{"dataset": "photos with spoken descriptions (Open Images, Localized Narratives)", "image_size": 48, "horizontal_flip": true, "arch": "uvit", "norm": "layernorm", "fused_qkv": false, "inner_norm": false, "layers": 8, "learning_rate": 0.0078, "momentum": 0.95, "nesterov": true, "lr_schedule": "cosine", "warmup_steps": 390, "weight_decay": 0.009}
Rows from block 5, named by matrix and row number. Rows with one number belong to one neuron. Each number is 128 + 32 x the weight over its row's rms, rounded and kept within 0 to 255. All counts start at 0. Numbers have three digits each. After the name is the row's rms in percent of the matrix's.
# fc1: MLP up (model.blocks.5.mlp.fc1.weight, 512x128), inputs 0-127
# fc2: MLP down (model.blocks.5.mlp.fc2.weight, 128x512, transposed), outputs 0-127
fc1.171 083:127197063124128114121181133116196119140105164061103190133092115125113105079138173119195093177128138151135143168143131102132129118056119150095159152136173158123071098095185125090077125176104135158104117123128126098109151157086165099152134129142199146122137083143198083105121116103097085129052134104159158084136134170109156120095186110125115100105110115129172109118130113122097174192137
fc1.172 090:163106124205163100099110052152117140119164059097105133165139155149128151150155093140187114131102124099161112105184141102152143156074135127143134099151137103157189126115099131156096060166106125080155124156153073137098086153112143132061094192179158150133161111137118094098117172109158191140144129125134133107136144097150139145158139075062144167146140108062121184178082140124091120070092
fc1.173 092:101045181160166173148120158144085140063146174137108070148138135121128145189117123132117121139083079118076150117122142107092145115177147112128185099121105112111081113166099147190114139117183103111114186088142188131165139144179156114092107126120128164145134109146104082155152151161127173113149105133135086144142084117142011079130120139106143177121126149171083153075134169125163098098091
fc1.174 086:119158060148124219140087157170144138127114141141126167157066098108132112177088140152165090107096156161165137129149131200170125118109060112111131080139130164129143139099098189155066103138138143094125119136130092085097127078124136104147074156123156185107148177140075110088120139166120146096171116126074099142171101116108092110180102126100104123163180115087157212153101138174093119108161
fc1.175 100:123185144114164157118119133138125129152107088160122131128112133134122177086125124117094158032122125127124120139142162076148167136181133148122109138116114218166111132103035166090119184096113226125119155072141118104089106124135092122137124150142147097094090158109136160163123212127097128124159096124204144118127183151089191112128088134108097166154075122100100095132121144108163072162124
fc1.176 080:125090077115109133104127119169152086135131116116179072098148096177070087126130111129128128133086174133125141101108182076119167149127152093141068121097146072188118072119133059151148130124112142134100192108126162216107103181136122179085167169165106073121131077157158112100126160092167148172138132133208180101110166196092127111088148086142147154118110151112124154108156119118107120127101
fc1.177 089:142067101160109101137121124119131102070126157114143110141141144116133109149114109134152085255136138110127114139119106161097067109079127103159157121147109046097107116130182100167100076144147016157157100199118137147189152133108174121117118100115110163182141113179130103119120065132133139129114129135079119133153087092164073159121162141147164105126200143150133146107130105137115161087138
fc1.178 110:127105094154154087078158146121142107143154118137118137084143088147157135185106140054144127091145108082138120128135123094103107100159203135126128135139163163125112158096219125096184095101171117125142041088110146097186193176158146091163145158121194074096090124153149173139148127184143098085075083119149094129092142173150133145139145142184149106120161152155134106086155132108078111127161
fc1.179 128:194141140116139143157174130177100111124059152180137150110086145151138077178131124123134081099159121054095185115134137115080128133200146120158195131128142164079154098050140067131121173140120120118142124133157120083107110095159074112121142157113168134116126168197102124086141112127141136159148092101123199124137143112138060168156077128124121108128121127096094140119118090033176157136124
fc1.180 097:169110138137129131100146096117142087127204038169138115116142095088100136133161107159095151167136153119167123132120163154060071149171154173091107084160136142086178130093108089107184130147084168091174155097090134166117106169110132124125134080136038081124097145144098128101107106134073167167192131136122159121165140168136198157136200134134105130135171096128131145105097089131126107166148
fc1.181 079:115110084120167093126089140140081173148114170110156139095152152112166090189129123137157096119152116136107089173101122186142137120079136141113133182123141081136064135136165047138090167141133099141107131127144109115160161080130102121130139142139234206147126117147079161151113143138114113096072121120149201125076127080086141100095077181196147092129173137141097107156162159099100121080117
fc1.182 116:172123152184161150100137111119098121098134130177123132131166080043099101162102138168107136142154106118102085112101101144108166169162147146157084115118168121132149128083151146163140158130147140065094131183154065190091107085105088127113146178139115071075148098131135123130129126115163085154137126132077186122092158152115124163164167150118115084089176115170105142199111184162046176099158
fc1.183 084:114099132114137144096193143088091105130126077144107159159120095107139075156106130078123103113133187112178112163161162104137127161140184118121180116191140143148142175110119104122148146100039113177112104177138052153113098024130126104163191133146109144075162092141154151101132142154121104121100119156073135122137161125184102140169170106127059138150144153125073074124091101136145154089141
fc1.184 082:142135089140094178194147083105148117104117159103143156182141113081106145170115156084125109087088089138142160168148137108133157098082169106120188158182106120155107120128187078108157179131076228115079128138166139167097127082121100116151145130138155113139159121172150191138045130135135145146125139080133093123133135097086168066109164159143059092112098130160128091140107142100117121180100
fc1.185 089:146124129165114106139080127093137094147181174137104069110125127117094153108109150123102142121129100132179129127147109124159081131150171133097094154132126155121147170142140148126166088123078054095122180209119157079204116144023163121091082110145155100125131123171128156127128092167159153157095135100130172162130177087117148161095134032128142143146091128089179105164070152133175133153158
fc1.186 111:166171139137118116149149109112117168107139117174117112090097141209129145093132059094211147099170119163098127120143154135188130146143102129137165136119117087050164100067130134099139152166163136091095143107159122120191121098115094143105105120155205098107151158141150146118135110103169154147168092096168112084104109162147044153075072147194140134127103101073146114073151099098154114135101
fc1.187 079:146059039117075129154103080172092150127167109132118182066135123175066087124080147167154128139150063159101169131177157144134176127152124136109140130128106079119134159099130083085121178155120165131103138141112137179093164057124155091149156142180119103113181101121066130128082156115185075176122159106172111119146147119122136178144092124134120106116097088182128121145112140066141114145137
fc1.188 085:116129122169137090105139092160139163144105121129152146115180163113163118101106084102122079185105177182154108125169139175130132051098135129100138102127103066136128153147195007134160125108119140107092123134097130135123146126079163116117158080145140150181168104057092150191083117106111154132146092117100153119122133114178138138121140116146155123093115148215107147181139127179062098146094
fc1.189 120:092134101135152082110139144136173136133077094113158112147091152099157104165105153181164141147183073124193128090143160118156122110088110139092133135056171125117155168114099145137126052114113125121166098163136185173149111128143142136125150134106136111090132129092125131116162134179036213179108090135169119158074142159126104130055088125121095146110167114182104077105074199138133136136101
fc1.190 141:113113142188126222157165121138140111082100147112091064116132125080121198149104063095159143129147131131149165234143135131177149130145111138171119130072084146120098108080075133135116169138157151179178144087108112122143115111114108122130154106129111145118143139155138121159146164109087157128094129148163058124137100102106130092157112130067202114116051159119098162114118121107063149169092
fc1.191 117:125161132177159143118150138118188174109152090144156139096136123138105136144118161158098109196062136069117107109184010081128123142150089088140118082099123072155106127112113130155100159145117124163129149126179140124184103131127116162148139101099134108159160177149080116127100168144161125127105117118162060111179100146095080194156156093147140181172152131098086079089143155142181099089099
fc1.192 080:086124073127138122103066153106164151104138147093179130171080162152145198157117117135136060079069151134124126071098117136114180189121131115113097182124105091076137093134088169132137100118137084140156100136105108170097176111126089152123157102061117142093148131128182059191117120104156129207119171184109185144147191153144132057141115082127099112102115122130132141094133117121144113123121
fc1.193 093:138187056133104132143178112164169114133098145076153141170096089113147132098146167139098117130073101095171149127142075152174170123116114121113130128143152169194083127054162101080086100190126137121107101150161113130090139135096139131163129138152151065136094167152142127071087132136110128101115162114149104106136185129111139107116146107123067126112142116123234106097144083081118192196090
fc1.194 149:167063106145097102102124119167173119182114160125120181134120185094122098101187145138118134093130114125097134125123189087125152184146087107113105164106103101135116107082152125159138084116084203160141220123122156160160081070108119146127126103091152148136136132156088091188167165122139152098173125165081156099133124105116142121158127141036134185075177129139146130073079089131117164117133
fc1.195 074:156148128168165034111096087103134176110135193148121162111138121070094132084053144091175096181109086128164155102125100168076112111099134136124144162134134089160127125089121082097137142133117101156118162163110080099164153153130127071114115142061100120096099115146139154138147138148138142114115125157140106150106079109171168084052174164155130151165149162216127116162186096111112069122128
fc1.196 086:099176086117123112084129074109122099142128103134129144130174153138139099061133134080178161137111135139204121150106182144106184122069155220074127154098125115155121136178164059118118119122161143171153097132148163136139136057105148103088084130131129163095112059106165157144142145081117112106086148135131155114107125142132188100156108083097161107111115109153134067157164114202067101134161
fc1.197 077:133105103141147099160106145119157106136131138115137123152083149073076139198144145098202123114078133123148119151157099083133097097141119101183116172055143116181113175142163190099158119081154158135101089151206081139147136136106172153134224145166115143123159115128163074098151097133152091144063168104135125086134114166069132139131135116092067131139143111137184051132108096109133128149136
fc1.199 141:127106201113102154183084113169094054160155119077149126075106129088135099113162153160127101135089106185146093162209100137123175197122181082191094167126130083081114080116111116083092113141115123066141091104085114140144121125156125146156095155072140109150195177112082147125175121187117162134101091138116134122140194126146112089124149146114131128154106122143133072158160105129115144121138
fc1.200 086:124166119176130160137107130151152104064146142099178129165111169103071175156124097063124133135094073141101103071170165116135126129141146111138119135096105051120121102116186132131109120153120178131129110070138183156106144127112104112088019125125126123154124175171127127137071158087113130136147152125193122102174100195180137136099118141094152142091097087126199150152119170110060111168130
fc1.202 122:154159135197110116151142131032167109167131086195187121153142136129133203100133143115157079148111120127118098121093092121116116149135096122185161147123085102116133121051144102125145164128177149136126124161131090120166109153102177132111111116080087081162091152134178144155116104165136095105193102071114112094127080125155150162104185108148090156120163143168145053074100069127150112161112
fc1.204 113:120142124099154032090109140149103124118107113101157145131062155169167124106134182117105076125073121165121112123120163174107155109148150161133186126156151147173169143080139022072116135123096089086118120177149186063135178100132138102146120136146110139123079168133133177082091147136116135154132128104113137141086130081131169132133159154156089129112201176079137065172151119146142094144159
fc1.205 149:160072102099118169122116124138130188187155149118140136148122148088119128162107161176167154128120086109130145156185110141163159132101118141159141124175143164111130077132123121122149141086140124157123120085132122104147084128141040169159087115096124129138094091121137131149100156098105146121128055119106204178106063129067132146199073120121170204108071195128054128123087168124175122114100
fc1.206 094:131094144149106130161155146163116175092180044137094136121084108164112091168167112130117155096071134166139138069156117163097136112142142173105085114110121127126157142142102172163130136145124136075146141123142116173050096055089194157116128123151151102043168154145080116111129160160099124186128198152169182113182132185128122086131152095132134117138099091165142127112122069129091181117122
fc1.207 090:104147146152120171144137168130084143122168120140124069070136153187071123105198150193090133145089151063111161114089145129133162123116092054208061109077122095159079134103120210172085115185135101103084146096142088135127145148089142181122085116125144135132110144115117120125173129125146148096145071146161085141137103141162104170138159088059131127164120140126163139102124135154162133096111
fc1.208 124:135133132150079172183139158156089160181162053140090104142083124146135112114110094139116179077055128197188160095142122148138177111086124114133144123119105082080111133107123137097123158134126090097164150128131152166108143172127081128115196108119156104136189078133091105158054161112113087111124181143082137181178128115126171127176099137125086128174091125074129149114064162149167121130128
fc1.209 087:121149113101139098141167182158109080118087164105143155123104112147106086087138114148181148190091106134142139096163068131186071125192148193136169121144107190131120125053113086078112104189138112147104095153188138139143174146114179095143159120171121128115122136136128105051135153110115120158076155092089116080112150106068124144153147153127138120080105148083171125093157107083180160113081
fc1.210 080:102083135189172078125177125094102136104135168130106178105109128127136141126138132103097130065092122096101138131117114152110078158110096108158142138118115113099143058155061110096105125143090172183101100119171121153125156142099165130083175219153200133146129086176090144063134083146080113123178125194130132138121101189085110172106100099138171157129082141161143098154126137188102110166137
fc1.211 077:155136120159094176120124063113119089185115077219169169104137124182129108170107138076180157062103121147107092134147157133084164108149105180073174121138164112077134129125061116187155136110161121108172109127110135128125109104143130221141164089173078127133119092137089094106105131083115132155115132122079116087198118137165156111089064187130121162114136095119120113150130133116112118140133
fc1.212 072:166156072102130110052130133112166120117154133129118055176092098132067102114198074170165042176140096138164129098138129121152102128091144105196100149177086167153138118108159137138175163134120094129116120117086128180085172061109109068131171121109143135189122108090114168167126124128092099132183138136158152190121099080105107144168115116134119119134162156129132133125165160124150073124168
fc1.213 100:101144137122137166164182149128121078116149178137101084130130087097079156137178089165205196105113097122109117193124112093199128149149129156142126084128087157087110143099098175162098128138177182139125144110150167158135179161146128105131145128132116120146073093185124118103152158143132149141075147142137146063138090155079117078167092100053166116089099110083112132065143126084139130150073
fc1.214 104:169117140112114099126124147176144110145163066170169195104165096145205173089135104088181159173044082164112146129115143131117126123164135141119207155134130109127151079092146050118142118118123211143110074129094170142083100067132124155114111097138092112078164165144091125107152126134119190117125069094166138116140126122136160162159153085148134094127144156109107108171114162134084089120144
fc1.215 067:151055078092104134174145130133111124120183157121152160119102091115117171153093132158168083072147128163160139129173125137087096182114168151122123109092128102178129148122103178166082115101115091102052122098101109105136171150081127078131144171107120170050143155137072080099123097111142176125107153137097094152070122147087150177160135142148133116147159061176133109133093156060130171176145
fc1.216 071:125128113103209096090123145155113188082144111143117084117111120154143141162116113100097144163085064181160162157163100118125102130136161112168121163077182143181148135161172080134128086166124085039128144153103106138121126109159121149136108108160136110133138129153034132087164137126134157133144108115120154092140172140103089071169113117113156170164043142187079074095109177093153108109128
fc1.217 120:152127101146151091136117099135119142146146092171154085158085085103099078132157150127120126166158167146071115159127106144129165110163135163172137177200116069155184186150126157141209178132157053098101092131116145113151175118173197063101114105153110142163133121147124115088159157103048148124099134090093124118070126175120130109096140122120142117140090118056136098173121087149116088161124
fc1.218 124:115086138166147147164122130104101057165123083191113116141128132136037150084122113116116097129128126094113130108140143094126188158071157179106111067158075120092098078113141185187144139103119109152161123133184146134163111167057172138141114152132111122125123087178161170180077120164122165160183135142128148114113100173107163154099135187149105097128109122093110123139128053076173171143123
fc1.219 106:097115180133110129102157096127129133093133099152064113120110096156124163070148119162100088108099142128106134141120116146110155121139114108144111065113144158157204164120117117120068124183177122125131091163074140117176116097151169140176114120142130182106184043105112082153130223132121191085105170185082124177144085083110099101122114109187140191114154111148140143080132168140141151166121
fc1.220 087:161143122125099114145104172153140162127148085126126086104118095120153130190057120100153114085131134147140128129131178082094162098167126165185134084111125143142123155114124142162168087212053097096196153124139141119135116109138143076128068130157127086118137061125116028160150039130120117144139086106139161085159148152090116135138144086169133148149160143124171084175201131133149146112121
fc1.221 140:149161140131104119169123170226165145169109078111071186096139128152071141168135082133133164075099110120091160148158187142106086136097122100133128155139112095121129121134095083108124104132127099150158164128082060145126119183112177124102133111169144159148191150075092199121086135094148111126096170157151104122089067122119112119123101116124090198137123117135162153134151093096210090148096
fc1.222 087:140114179080157086138099136120126207123124160158153188130101096135090034159124126173143147123069098146135093143141163163155137094130128098153134123114166152148130133142061136151091123156098170143091158182103120132126086059088064142093110095123086154115174143098075160090164173096123172123198187092133140137168141134117083108121104128100119139096081107158135126152167141070123109178094
fc1.223 124:110151139146143142147122109140153132104197158144113111178045113101129156110167138136127113153124132115101190093165163101108106125110096078155138098116177140194123204106122139190134105088132115160080165125171124146120107232084098157163127107089102114127174099137068086124170156102101151129159104087149142137162130091152095101119132067046123180158149095074117113130143130117175128116175
fc1.225 086:089090142161203139155110123142126119140129127157149107140108138152125163127087102144178077141077127124073089137135159195178181104091104128116164119126098116156107078074095100142117192078118170189115185102143112092216164114148078114121158162130126154116121104105136139143099235147142123171046138152093105126101093122129148112122108145132131128118111149156124126119173197128111083125079
fc1.226 107:125143124135128112118088136181154145130125117145154098160098126110158170119054154151136157140144080080140128117156113109142139085123066148160117106077128118115159164181153138083108103148081111163122157158126180188161117164069123105163117186075160085123174173131090119104181140154061177183111152134141113190094107169118098108091080124095060134160128119185117086072090175099105145098116
fc2.171 135:104073132137112118134093098138085117091159071171118115115160130154170154155142073138057151078114118111136110082119118143113100123200184127163096106132080153164152197174055112167181121078139123144161167142174171145146129090194109116141108112110090092166101164110097211110142126185150141109175129120090087181104114106164107144144091129146147123154135119148112097098159121159111137102061
fc2.172 180:100122120113082155167140185104130094125179188167142135083083101120109069102097118135075119136128115158071140150110173176125120130184133103106149182131191173147122138156137132106123154083126136152112169097128155149128118119168172122111132011018093121104096131140090155134077092149098145118138175146138125123134106169102114130127147145159104106096109130187167097107180157103089132144188
fc2.173 072:118143145197090133161136086102106170090153217100102176119163121134115113191102121143109088186174178159130113095148120133126113146118126112155188112087141098054128139181138140186120055124135079123127112159103136144155131081132168106103135084049137208126146091102105128149094093110121073123150183164102135153095154132125133146146116135062124103170115153130093117157153122121093117074166
fc2.174 092:089100160119095091071154066150116093061165134105127079118169148156141138145139121093107154101100161138155153085135106066132134168140129107129146159106184096129109130131138136126151113139140146174187118139097175143173134171106183185071138092162140070108188094151118109136119131021147148165057140113209177140140138136099175126145133139147120117089090153119137047138139104097139127115115
fc2.175 083:161176117138101178156139139103154091121130148124135129125110118065134104045144098146092180063120126130146122127085124145092127141174110111072134155129178184170164127082122169143125154119146171141110166115101141119104078162145140160116188125120152041156104118141138098094117135132146154134113111180199162074104139174132134019101115088145108109144102108102194125142138148066106163184144
fc2.176 082:134254120128105185104119140116182133193127182189105151137112143090138151149100141129109086109116142097182116145120118131180126151102120116134149098130119147073117140115099150131155091106146149157154058073124106115153144095105147084117134081118167156184102181082090128161118087127112139085143142180129089136123105083125117176178147126102089048168139094122145116177077110112141121094188
fc2.177 071:130152074098117155098166159174103131178112132085126153151107116107186136063135164082126157031132138135168120136132104147154151129126180181066081159166128146207138139140114139100154152120132191156111130081104095165064056141125093136107105148132120090076104142120106100125110125151134175151077139105165165102157146169111192100135124071124086145118110147093179082115121145098102111167097
fc2.178 070:108123106170125189140074103110134134156094096135079121112103114117160187072148123179063136129165119135111137142099170115214158071140109146146180153087144148120127096164085103114137154079120120124204134124190122175093127148241086154151117102081136098132095142143129101102108136126133087101125124139138133167086096118152134111130131156138152151173117132134123150140145036154143128036131
fc2.179 085:138127123193102125180122127089122111085134143184117149113101155153123108180092112168105126085157160108149140111117123076121127135151131086140168185130119146096163145157136100145163134167146163114121139110178096116122103111158110187097192131101187114156142093151112045127134122138156173156121145157128133102090130083133068028110089140109057068174099136111110122108167134049155138153205
fc2.180 076:117129163146136131129115173161169093150117131149180105031128088071125145120084113175137127132126178172137145082128150161149039095130137101087145107125147066142165137104156096152155148134128129141091141127077145131160124199146107149052145183144130052137107122109099075083109132119104165099151152136167165110135145110159135101093188096113167119189085177103157096092121161093094139162157
fc2.181 136:151153143151110113162175122136141066146123100150106157115117062135148185063127103161115128104095154086096145083137138099139133131165132092123124100114119150134175122131122164091136078115131185147196097166086137150060135129161141106149133117131019097053129123104175122114153103161165187112163155115091089137195131179170128144116153123049127128134112130143160115090118071162110126198115
fc2.182 122:099143114068100134127140150105129147177163112075119129116110166212123137136174161082171107104096161132147166151187158104123106096086159112087175126148107119130116161180132108146125101170092071172153116090081175077119138121170186133122111122138118162156109138123100139101149141143100182138115147085177099097148068119168120112094082098145122139174084142092202145078143135086183070146067
fc2.183 093:160157093134092128134074101121156171125161200076131127112129113144116122096158134196148150124142064144112108087128105132122122094097105155157100156043118075149122090171152154160116078140182090081086133095067175105097206201126159155095108119113141174160096133109126121165108083081127118137159112123172172128161128148100152101108098142132181085142139120112200181125147171152108101144123
fc2.184 113:084130127131168153069152148178066139188146150119097106107109143154109142129114081137129104170078175126133102076101123143130116150124064129075074135124167071137148121098144213103138088136181080172150143148112089104178152132123121114118133136151135133070099125083091059091208144133129124149101122148143164123103153165198065137180119109073188152122131123128143116134171150090117139158168
fc2.185 105:132098105096099106147154112185099146114116069108166169144119100160135084161181124130160125138123150119112147098133165127068170101083083147159127126136095109117134118131134122171099174125153150140138110092172135182077082144160121156133132195096085086098143153130163099109115164126087096115200114157123074124111080154154120053137115200152139105072160183163076164102207066118114166118109
fc2.186 059:168097144144119126172129114123154160104105148155157156086115144161127148099152089152110156137196141128098171118085155129170171109103138087107172183157116141088152140105157141103137132122101126084148196084135136124133081137109119173078161118130221117140148150158100107089080084127124138146189105108114163125126140079066084020094077098147065104170093124162086152128180093109105144131157
fc2.187 116:064169110109145139075169155129116102095152144120163149131120182070167104143119135085153123178069140174153062096134140163075053123118126125180092158185143171158102120152161110129106070105106162145160187112115112113122126141127123111168122124118099157152114169129125167122157128147103165070158115159036088102090117143090117075150139148138100129117126184087125163136149169134053129190127
fc2.188 111:145134116081095159089120134074078100117121174111107138154108084138113190180146170134199181099116100116116124148106145117126152181123165169125132161154111140140142094091087221070093128153146078118184134173186168115135130098149105104152146161150137133055121143182116118093139137142157078124133141098162088100096153143088093130118116136091142144163112105088156136102129101082234140081133
fc2.189 145:179126141125118177159087112131107134123184151121104156110165100137111155101107132131110104091078127089106124154095114126103080133129164143167115152193072148140096104160167116129096176170116079148093170096104096090110126132124117119128086129168127143159140200133103106115129140075224076082135195107054151123184116124157166128212165139115133114117121147083111160154178064067114114114136
fc2.190 057:161183130138129129206155121082139137138048146077117150067136097174091128080111123134108162116156162120118099136118099166130122098136161106118144123122142111136118127160105172140120100142174122102142187129153173206122160139136153123077153144038099129219094133091148089161123121161136072077164190169180104095128160132117146121098121094073126131179108109085144133088152140118141086068127
fc2.191 073:092112146122129119116113138147133077109125153137129105044086114168061128188099165130085086154081158107165106065133122075136131095142100070150146091140164063126109137185160159165152107116124072108130120139140158164126097107164147115149154161139155137147126123172108166134094125140178167102115205166130057113158122122081125116110142117119182191119123200117070095125151107093167163115186
fc2.192 093:099167174146108144157179121157080091146079057152186147104130152092164112125168118095115166107152110165143150166140106127155074075128122170100159096111135168164083079106146112131088164150132141135131124139178142152178101199134138110139111114179076103171114138119136171073150135156129153054096100133017085116112073114132128118107147156122176110165118135109081120104098169161116151111089
fc2.193 074:121022175093158102121083152099117141132152171139152119144141158104144109194088137076127140152156154191091104083155146102109076127118158110125130121105110056034166176178152132132188183124117106154124077114101119134145098169137113169086131129134141189100175082116105096171149105103176134161119122086089116127162122120153098154124146140116152099124154175123075128134102184157115088106157
fc2.194 138:155055113135174086129127129156101110137111107108118131130123206116147062104170152102100121093119098186109151146134158117083191170172128138100146180092084092140163131075142142141133110156131106106134213114096134125167097094151096114150120119124128133172068107167114114149186141109140159101131165167091112120111106149116178115154157144054129117106184134139207128064064068145100138098155
fc2.195 109:123098117085094191174150160152149094113082115119142137135103140153170129165171116124070144159159091142132113169168168111174129123132116111139116102166110189088144120184183151177088139103143155136092106085131148156171108148088150162155179124188163090129131154072082131110110128046105136128104122069091126126090135129075101176227076092119108089089088117124151102151122104171092139121127
fc2.196 108:166100123137148142180114143129158125123139162112150144127128098119137143173095094166121080158148126119106115126135090074132093116113036088126169110140077068112139131057108157125130155114099092098101099149119081093117145159124068148138187129156180140151169134182127097120118122170157176155160100118139118092180099141165101188060142200133127105148173155070117152082071147070188114158091
fc2.197 122:110189101131131164102116109140080152114101155161083130124165142122160096055137085142098122144135116191069164084118160137170165170138150198106140093185156164112120087130137076171122146161074110107129145124098118155180149130136119095095051071129107126119116135174125174148101147133103229140128125125074120183180138110150082130099108113208135143119102162156115137109167150153122136117082
fc2.199 132:124143051145131083050178125100158214082067145168092120158145154155099179173088078090151166144153109110122142103077180138137083051133105139063165118176134154161134119122188142164163124131116137180122138163134146113095149130113163120128167117177116136085055075163160120136119146054131129110131145112131086138114089120095175154114143125147118116110136136116121170077103165116130120118146
fc2.200 083:128097155143129127161151136151121144234126120098123174114134118150144101082132149118131077174148134160142072150142071128105137088128103167123164126124128188089145186145080132170104090081127197119159172179141132163087123125100188141153140117114171086103126098095102164129127132075178074102118164118110137131074120084054133105120197109115126156177099155126071113133151113155112097147055
fc2.202 057:167106108196082169130162153088172142102147056197160138123137150148169236148158157131160108128100127123132114157073065104161106139139115093150121148148044127053165097098110129130081118111130146165206115100103089129159127171104135171110101101139064137140079173101139086123170150150127102120108129131074165143099104096130114142091143128168102113137155099146106150099088114165128117119122
fc2.204 084:076136171099182100083094123137185105095125082104157121071089112174081119108150099137092138182086135160107132120106187131162061127125147124144123125155127148171131093127144174089145179104135135092154148095155180102141138160099086099094088158173098077205109117102129120160164138117123134147117109169124196114104116139139158144140165167189065144149110104135125086049120151140144066153180
fc2.205 053:108129153171091120073103166170120088167140065162172137175100140141168137166131166117149095041098199144119181105122144111177108161100112150144174160141144097171153088141130107105119176119128126124123112135104113063101019129145137188098090135142105100044063155137120078130118142085146166169111112131151179187146074120128131096102147138141109141136121129115130113132100176120133134131163
fc2.206 089:141183131137107187099167092084100099175074186131145096116169149106149144143087158112142155163114131127104171156158131100139072204104138115127140109106196122100110113143129097104157101178102124115116132120153151068220118167108088096105126128125108139161134142129135142142156139087179136060109107097077114116077155143086145198141124149094125143158118090104133121193037167150139069118107
fc2.207 056:127155106196111159154073132134204124105104107104142108134107129139128124163154109152134160155105119122154097143111107177233119156155112133140091114128049077074093109130101171126138135154145116143149130131140120095095097122128083101149104136180106144180120143151176134143140166172079069153092156108119129089175105089149074168109131125097164128106129106121122209068132091212130160058128
fc2.208 100:117088157139138140092103114133147143064135182115148113104184118166097164150126133162136042145152177071117073108123168118146112154170122183084117146111169137178149111202090088187161054107147132110091130148131132113111089086088136147144123163098085127113081145067157130130220094134129155143147150162144137047123133168111124091113174088123111130120093140130170122149152071146134112140099
fc2.209 081:193168184136129142082118125088125176112166153084091173129153097133160164163108154141114054118127173146088101031137185109090162156107143113119131158119120140129149159191136142090117088114132069109137151140052150152116115103156144091133096078095163163077134159090112150171110111158072089108203180124163114145119150153117154155139093108077176103134088133116133128173092170135124109123130
fc2.210 090:165164110112122153149088108135146098162155100125186117146120093087120137108160125114148136220169144138157155114149122112108146125132111121089115124116147171193122200126167160167146104088192076130131140138119134109158095147105098100166103039085054137112122149128152108188136180146119147124102122070119152114135134028159103051120153121114102098108193134100065130122141102103157137114175
fc2.211 110:116094147103129103135067193123159165128122180038090051111127122080144122111181124192130094184115090088146198128091125148169135113109155152146112083156124097138136145097157091096071133157088099164089129115151107140117139119121114067134099156114163114089113153120089128167130138130100091152145147107166110129116158158086167183180183096100157119088118129108103141090111133159228132109141
fc2.212 069:072169189114104154119170092073153160192121170150134112050151144049136091124046153125106122175190098121179129117174081133109119095119129126109137133109142112144076143106176122126107125114161137156096082110151122144110158167093142132154191156170169131128103121181149100120130090138101167097115146122106128076050118141118161089105164153136167112138110171108140066149147088160129063150134
fc2.213 081:059144081107127178148105085134132129162140139095155086167116133098098056134121088110097163086124185147183086150139157205202116095126155158134106125146156088099089166135087126163155110178167162142065152088163096160153145167097127141150169137131139120174055154151091139097104138143151130151107182108126127065127137111101177105153168097144082160130148087128140085089157099123074155127114
fc2.214 081:151143060103188087156184081152103164126100131108069128135100142196114148147106134124131102163181100116114085151189101109106165079119115146154077143169091124098110089152139163157071051090153143100153075087177103157103211105118146114141153118101122176132169136152160139145125111098159154125142092162105123153096152104154112097154090196121109124075096097139162119094186111138153142103160
fc2.215 099:082115162163153132097082087100123083136096107144103108088105139114121101157086131149087141156104092115139094153137151136169121064102091127188130138155112147125131076065210151099140124179147128147132125117161098137106165146156172189145153158161160119142152104132176093183136126117129123104156056058181171171112129133175150101170106191066136125092108143113119111116087123151190046123117
fc2.216 123:107144149182065107179130116100120080156162123079218155127131119096145104156081148155165106123147171152063117119128095109104098165146146149102141124183063160118121092128130149089135101103110175140126122126117161151113136136110171088066172120070124118131171149098162120165073185129169124104089147165096034128105092136141126137123156161171098127117200124105177130152098170129056141119139
fc2.217 118:160158152098129199105124151074141130135154141101070149062149138144157118141121177133177109094087097150161133124200159123100085145103143079103082086087141168149085100109179113185113078139109136120148128123124106109092116109054059175130127153131140109057127106120113158099147109149177129162138143121170128135182113090145142154168131165147103135124198111203163150085136174110100137062129
fc2.218 097:122105131137149142150082181131157125180079110142151157093132103146063093129113129142107113149145180097108115077116127099126190153055098114159111101158110101131119098118101188173130094061138063169153111116134203136083095129138130183177146196128127103135122121133097141156075115121142132131185181142161114088155080178071116085131145189133149113168127170103076152121151103107093186101113
fc2.219 068:160177121189110120112155076125126139136088163179083123160107125117144153107109184152084038118104157120143119121162135137044110093108156042081177105126190162135154107162168081162098105190149077109120129181124091123156113086132161100169096151101142136089159092080132116129108144141132131091119153171150112172123146132129152099053159144130170151169127148124143068146096090109122159151118
fc2.220 101:123096121133168059126130117154142138092160143116078168124099093111089122115151117134100123158124139117175142125083070113143120195085177121134126181157188143126162130143112180164151098129167139163087097157133086111128120191076096149154207122120139131059146193158083135144097105100075119092106178129100105191111112142204169108117098059127109145136100141159122164086069159137142110093122
fc2.221 150:086149129135181109128102136115136145165150179147112171120112120111148102155165141124127205138180147117080087134138161104074077159181100102189149122133146134116068115149124119171163112106139056149135123135103032137082120098106126162031115129188125137114122164097129093092113173172097156157127110081129105068087157111103189077134109174146150173156159091168119115127095128141135135151107
fc2.222 089:073133139171094204080124127107095097177163108093114108111077115089187155160067122088119130079088107146160113073064127104105111132125186095136074156129088097120149101157197147137137107107158116150170134101132162160108165179206170135132166127086143113130161145101152090143061156134136134111078117144131128165047141146120178094178134091152120150158164141114149157108098146158143126117148
fc2.223 110:144146119158103133155085113118081114106109053122146180087208118185130113166075094075183130066133149108134093188090102160166154145153134179161068165139073156114125082119113133112127144170149123128173135168087191062170147059103126106139139144160127153136143162114173152135107137154091124132141147119132116129092134167111173170136110172180083128107145129159156148095055134145122118111085
fc2.225 084:126103110075131114086085154140125061142146086111153154078108123178058089100151118109133141145127123147121159093136172096124104119160121186105133170143156118181143089146131153082138181126147124151123154090156164148064102156112160127075134160132105086136091145149086086129142099149147157144165106144140167089102139163164105115184197088210047152113142087196122132122143163103089078142183
fc2.226 124:105079105109154092164174094109127120100156166116124128131126133116118105177232094087124103116104194168140128150133085111101158146166158088065149112134140126159137134066085127131175106107176152098151106106117086086122145134152118151130140102162120135110100039137157125182071088156150088076143091119174119082129177114114101128152164132181210115099105134093146174164136108183129115172145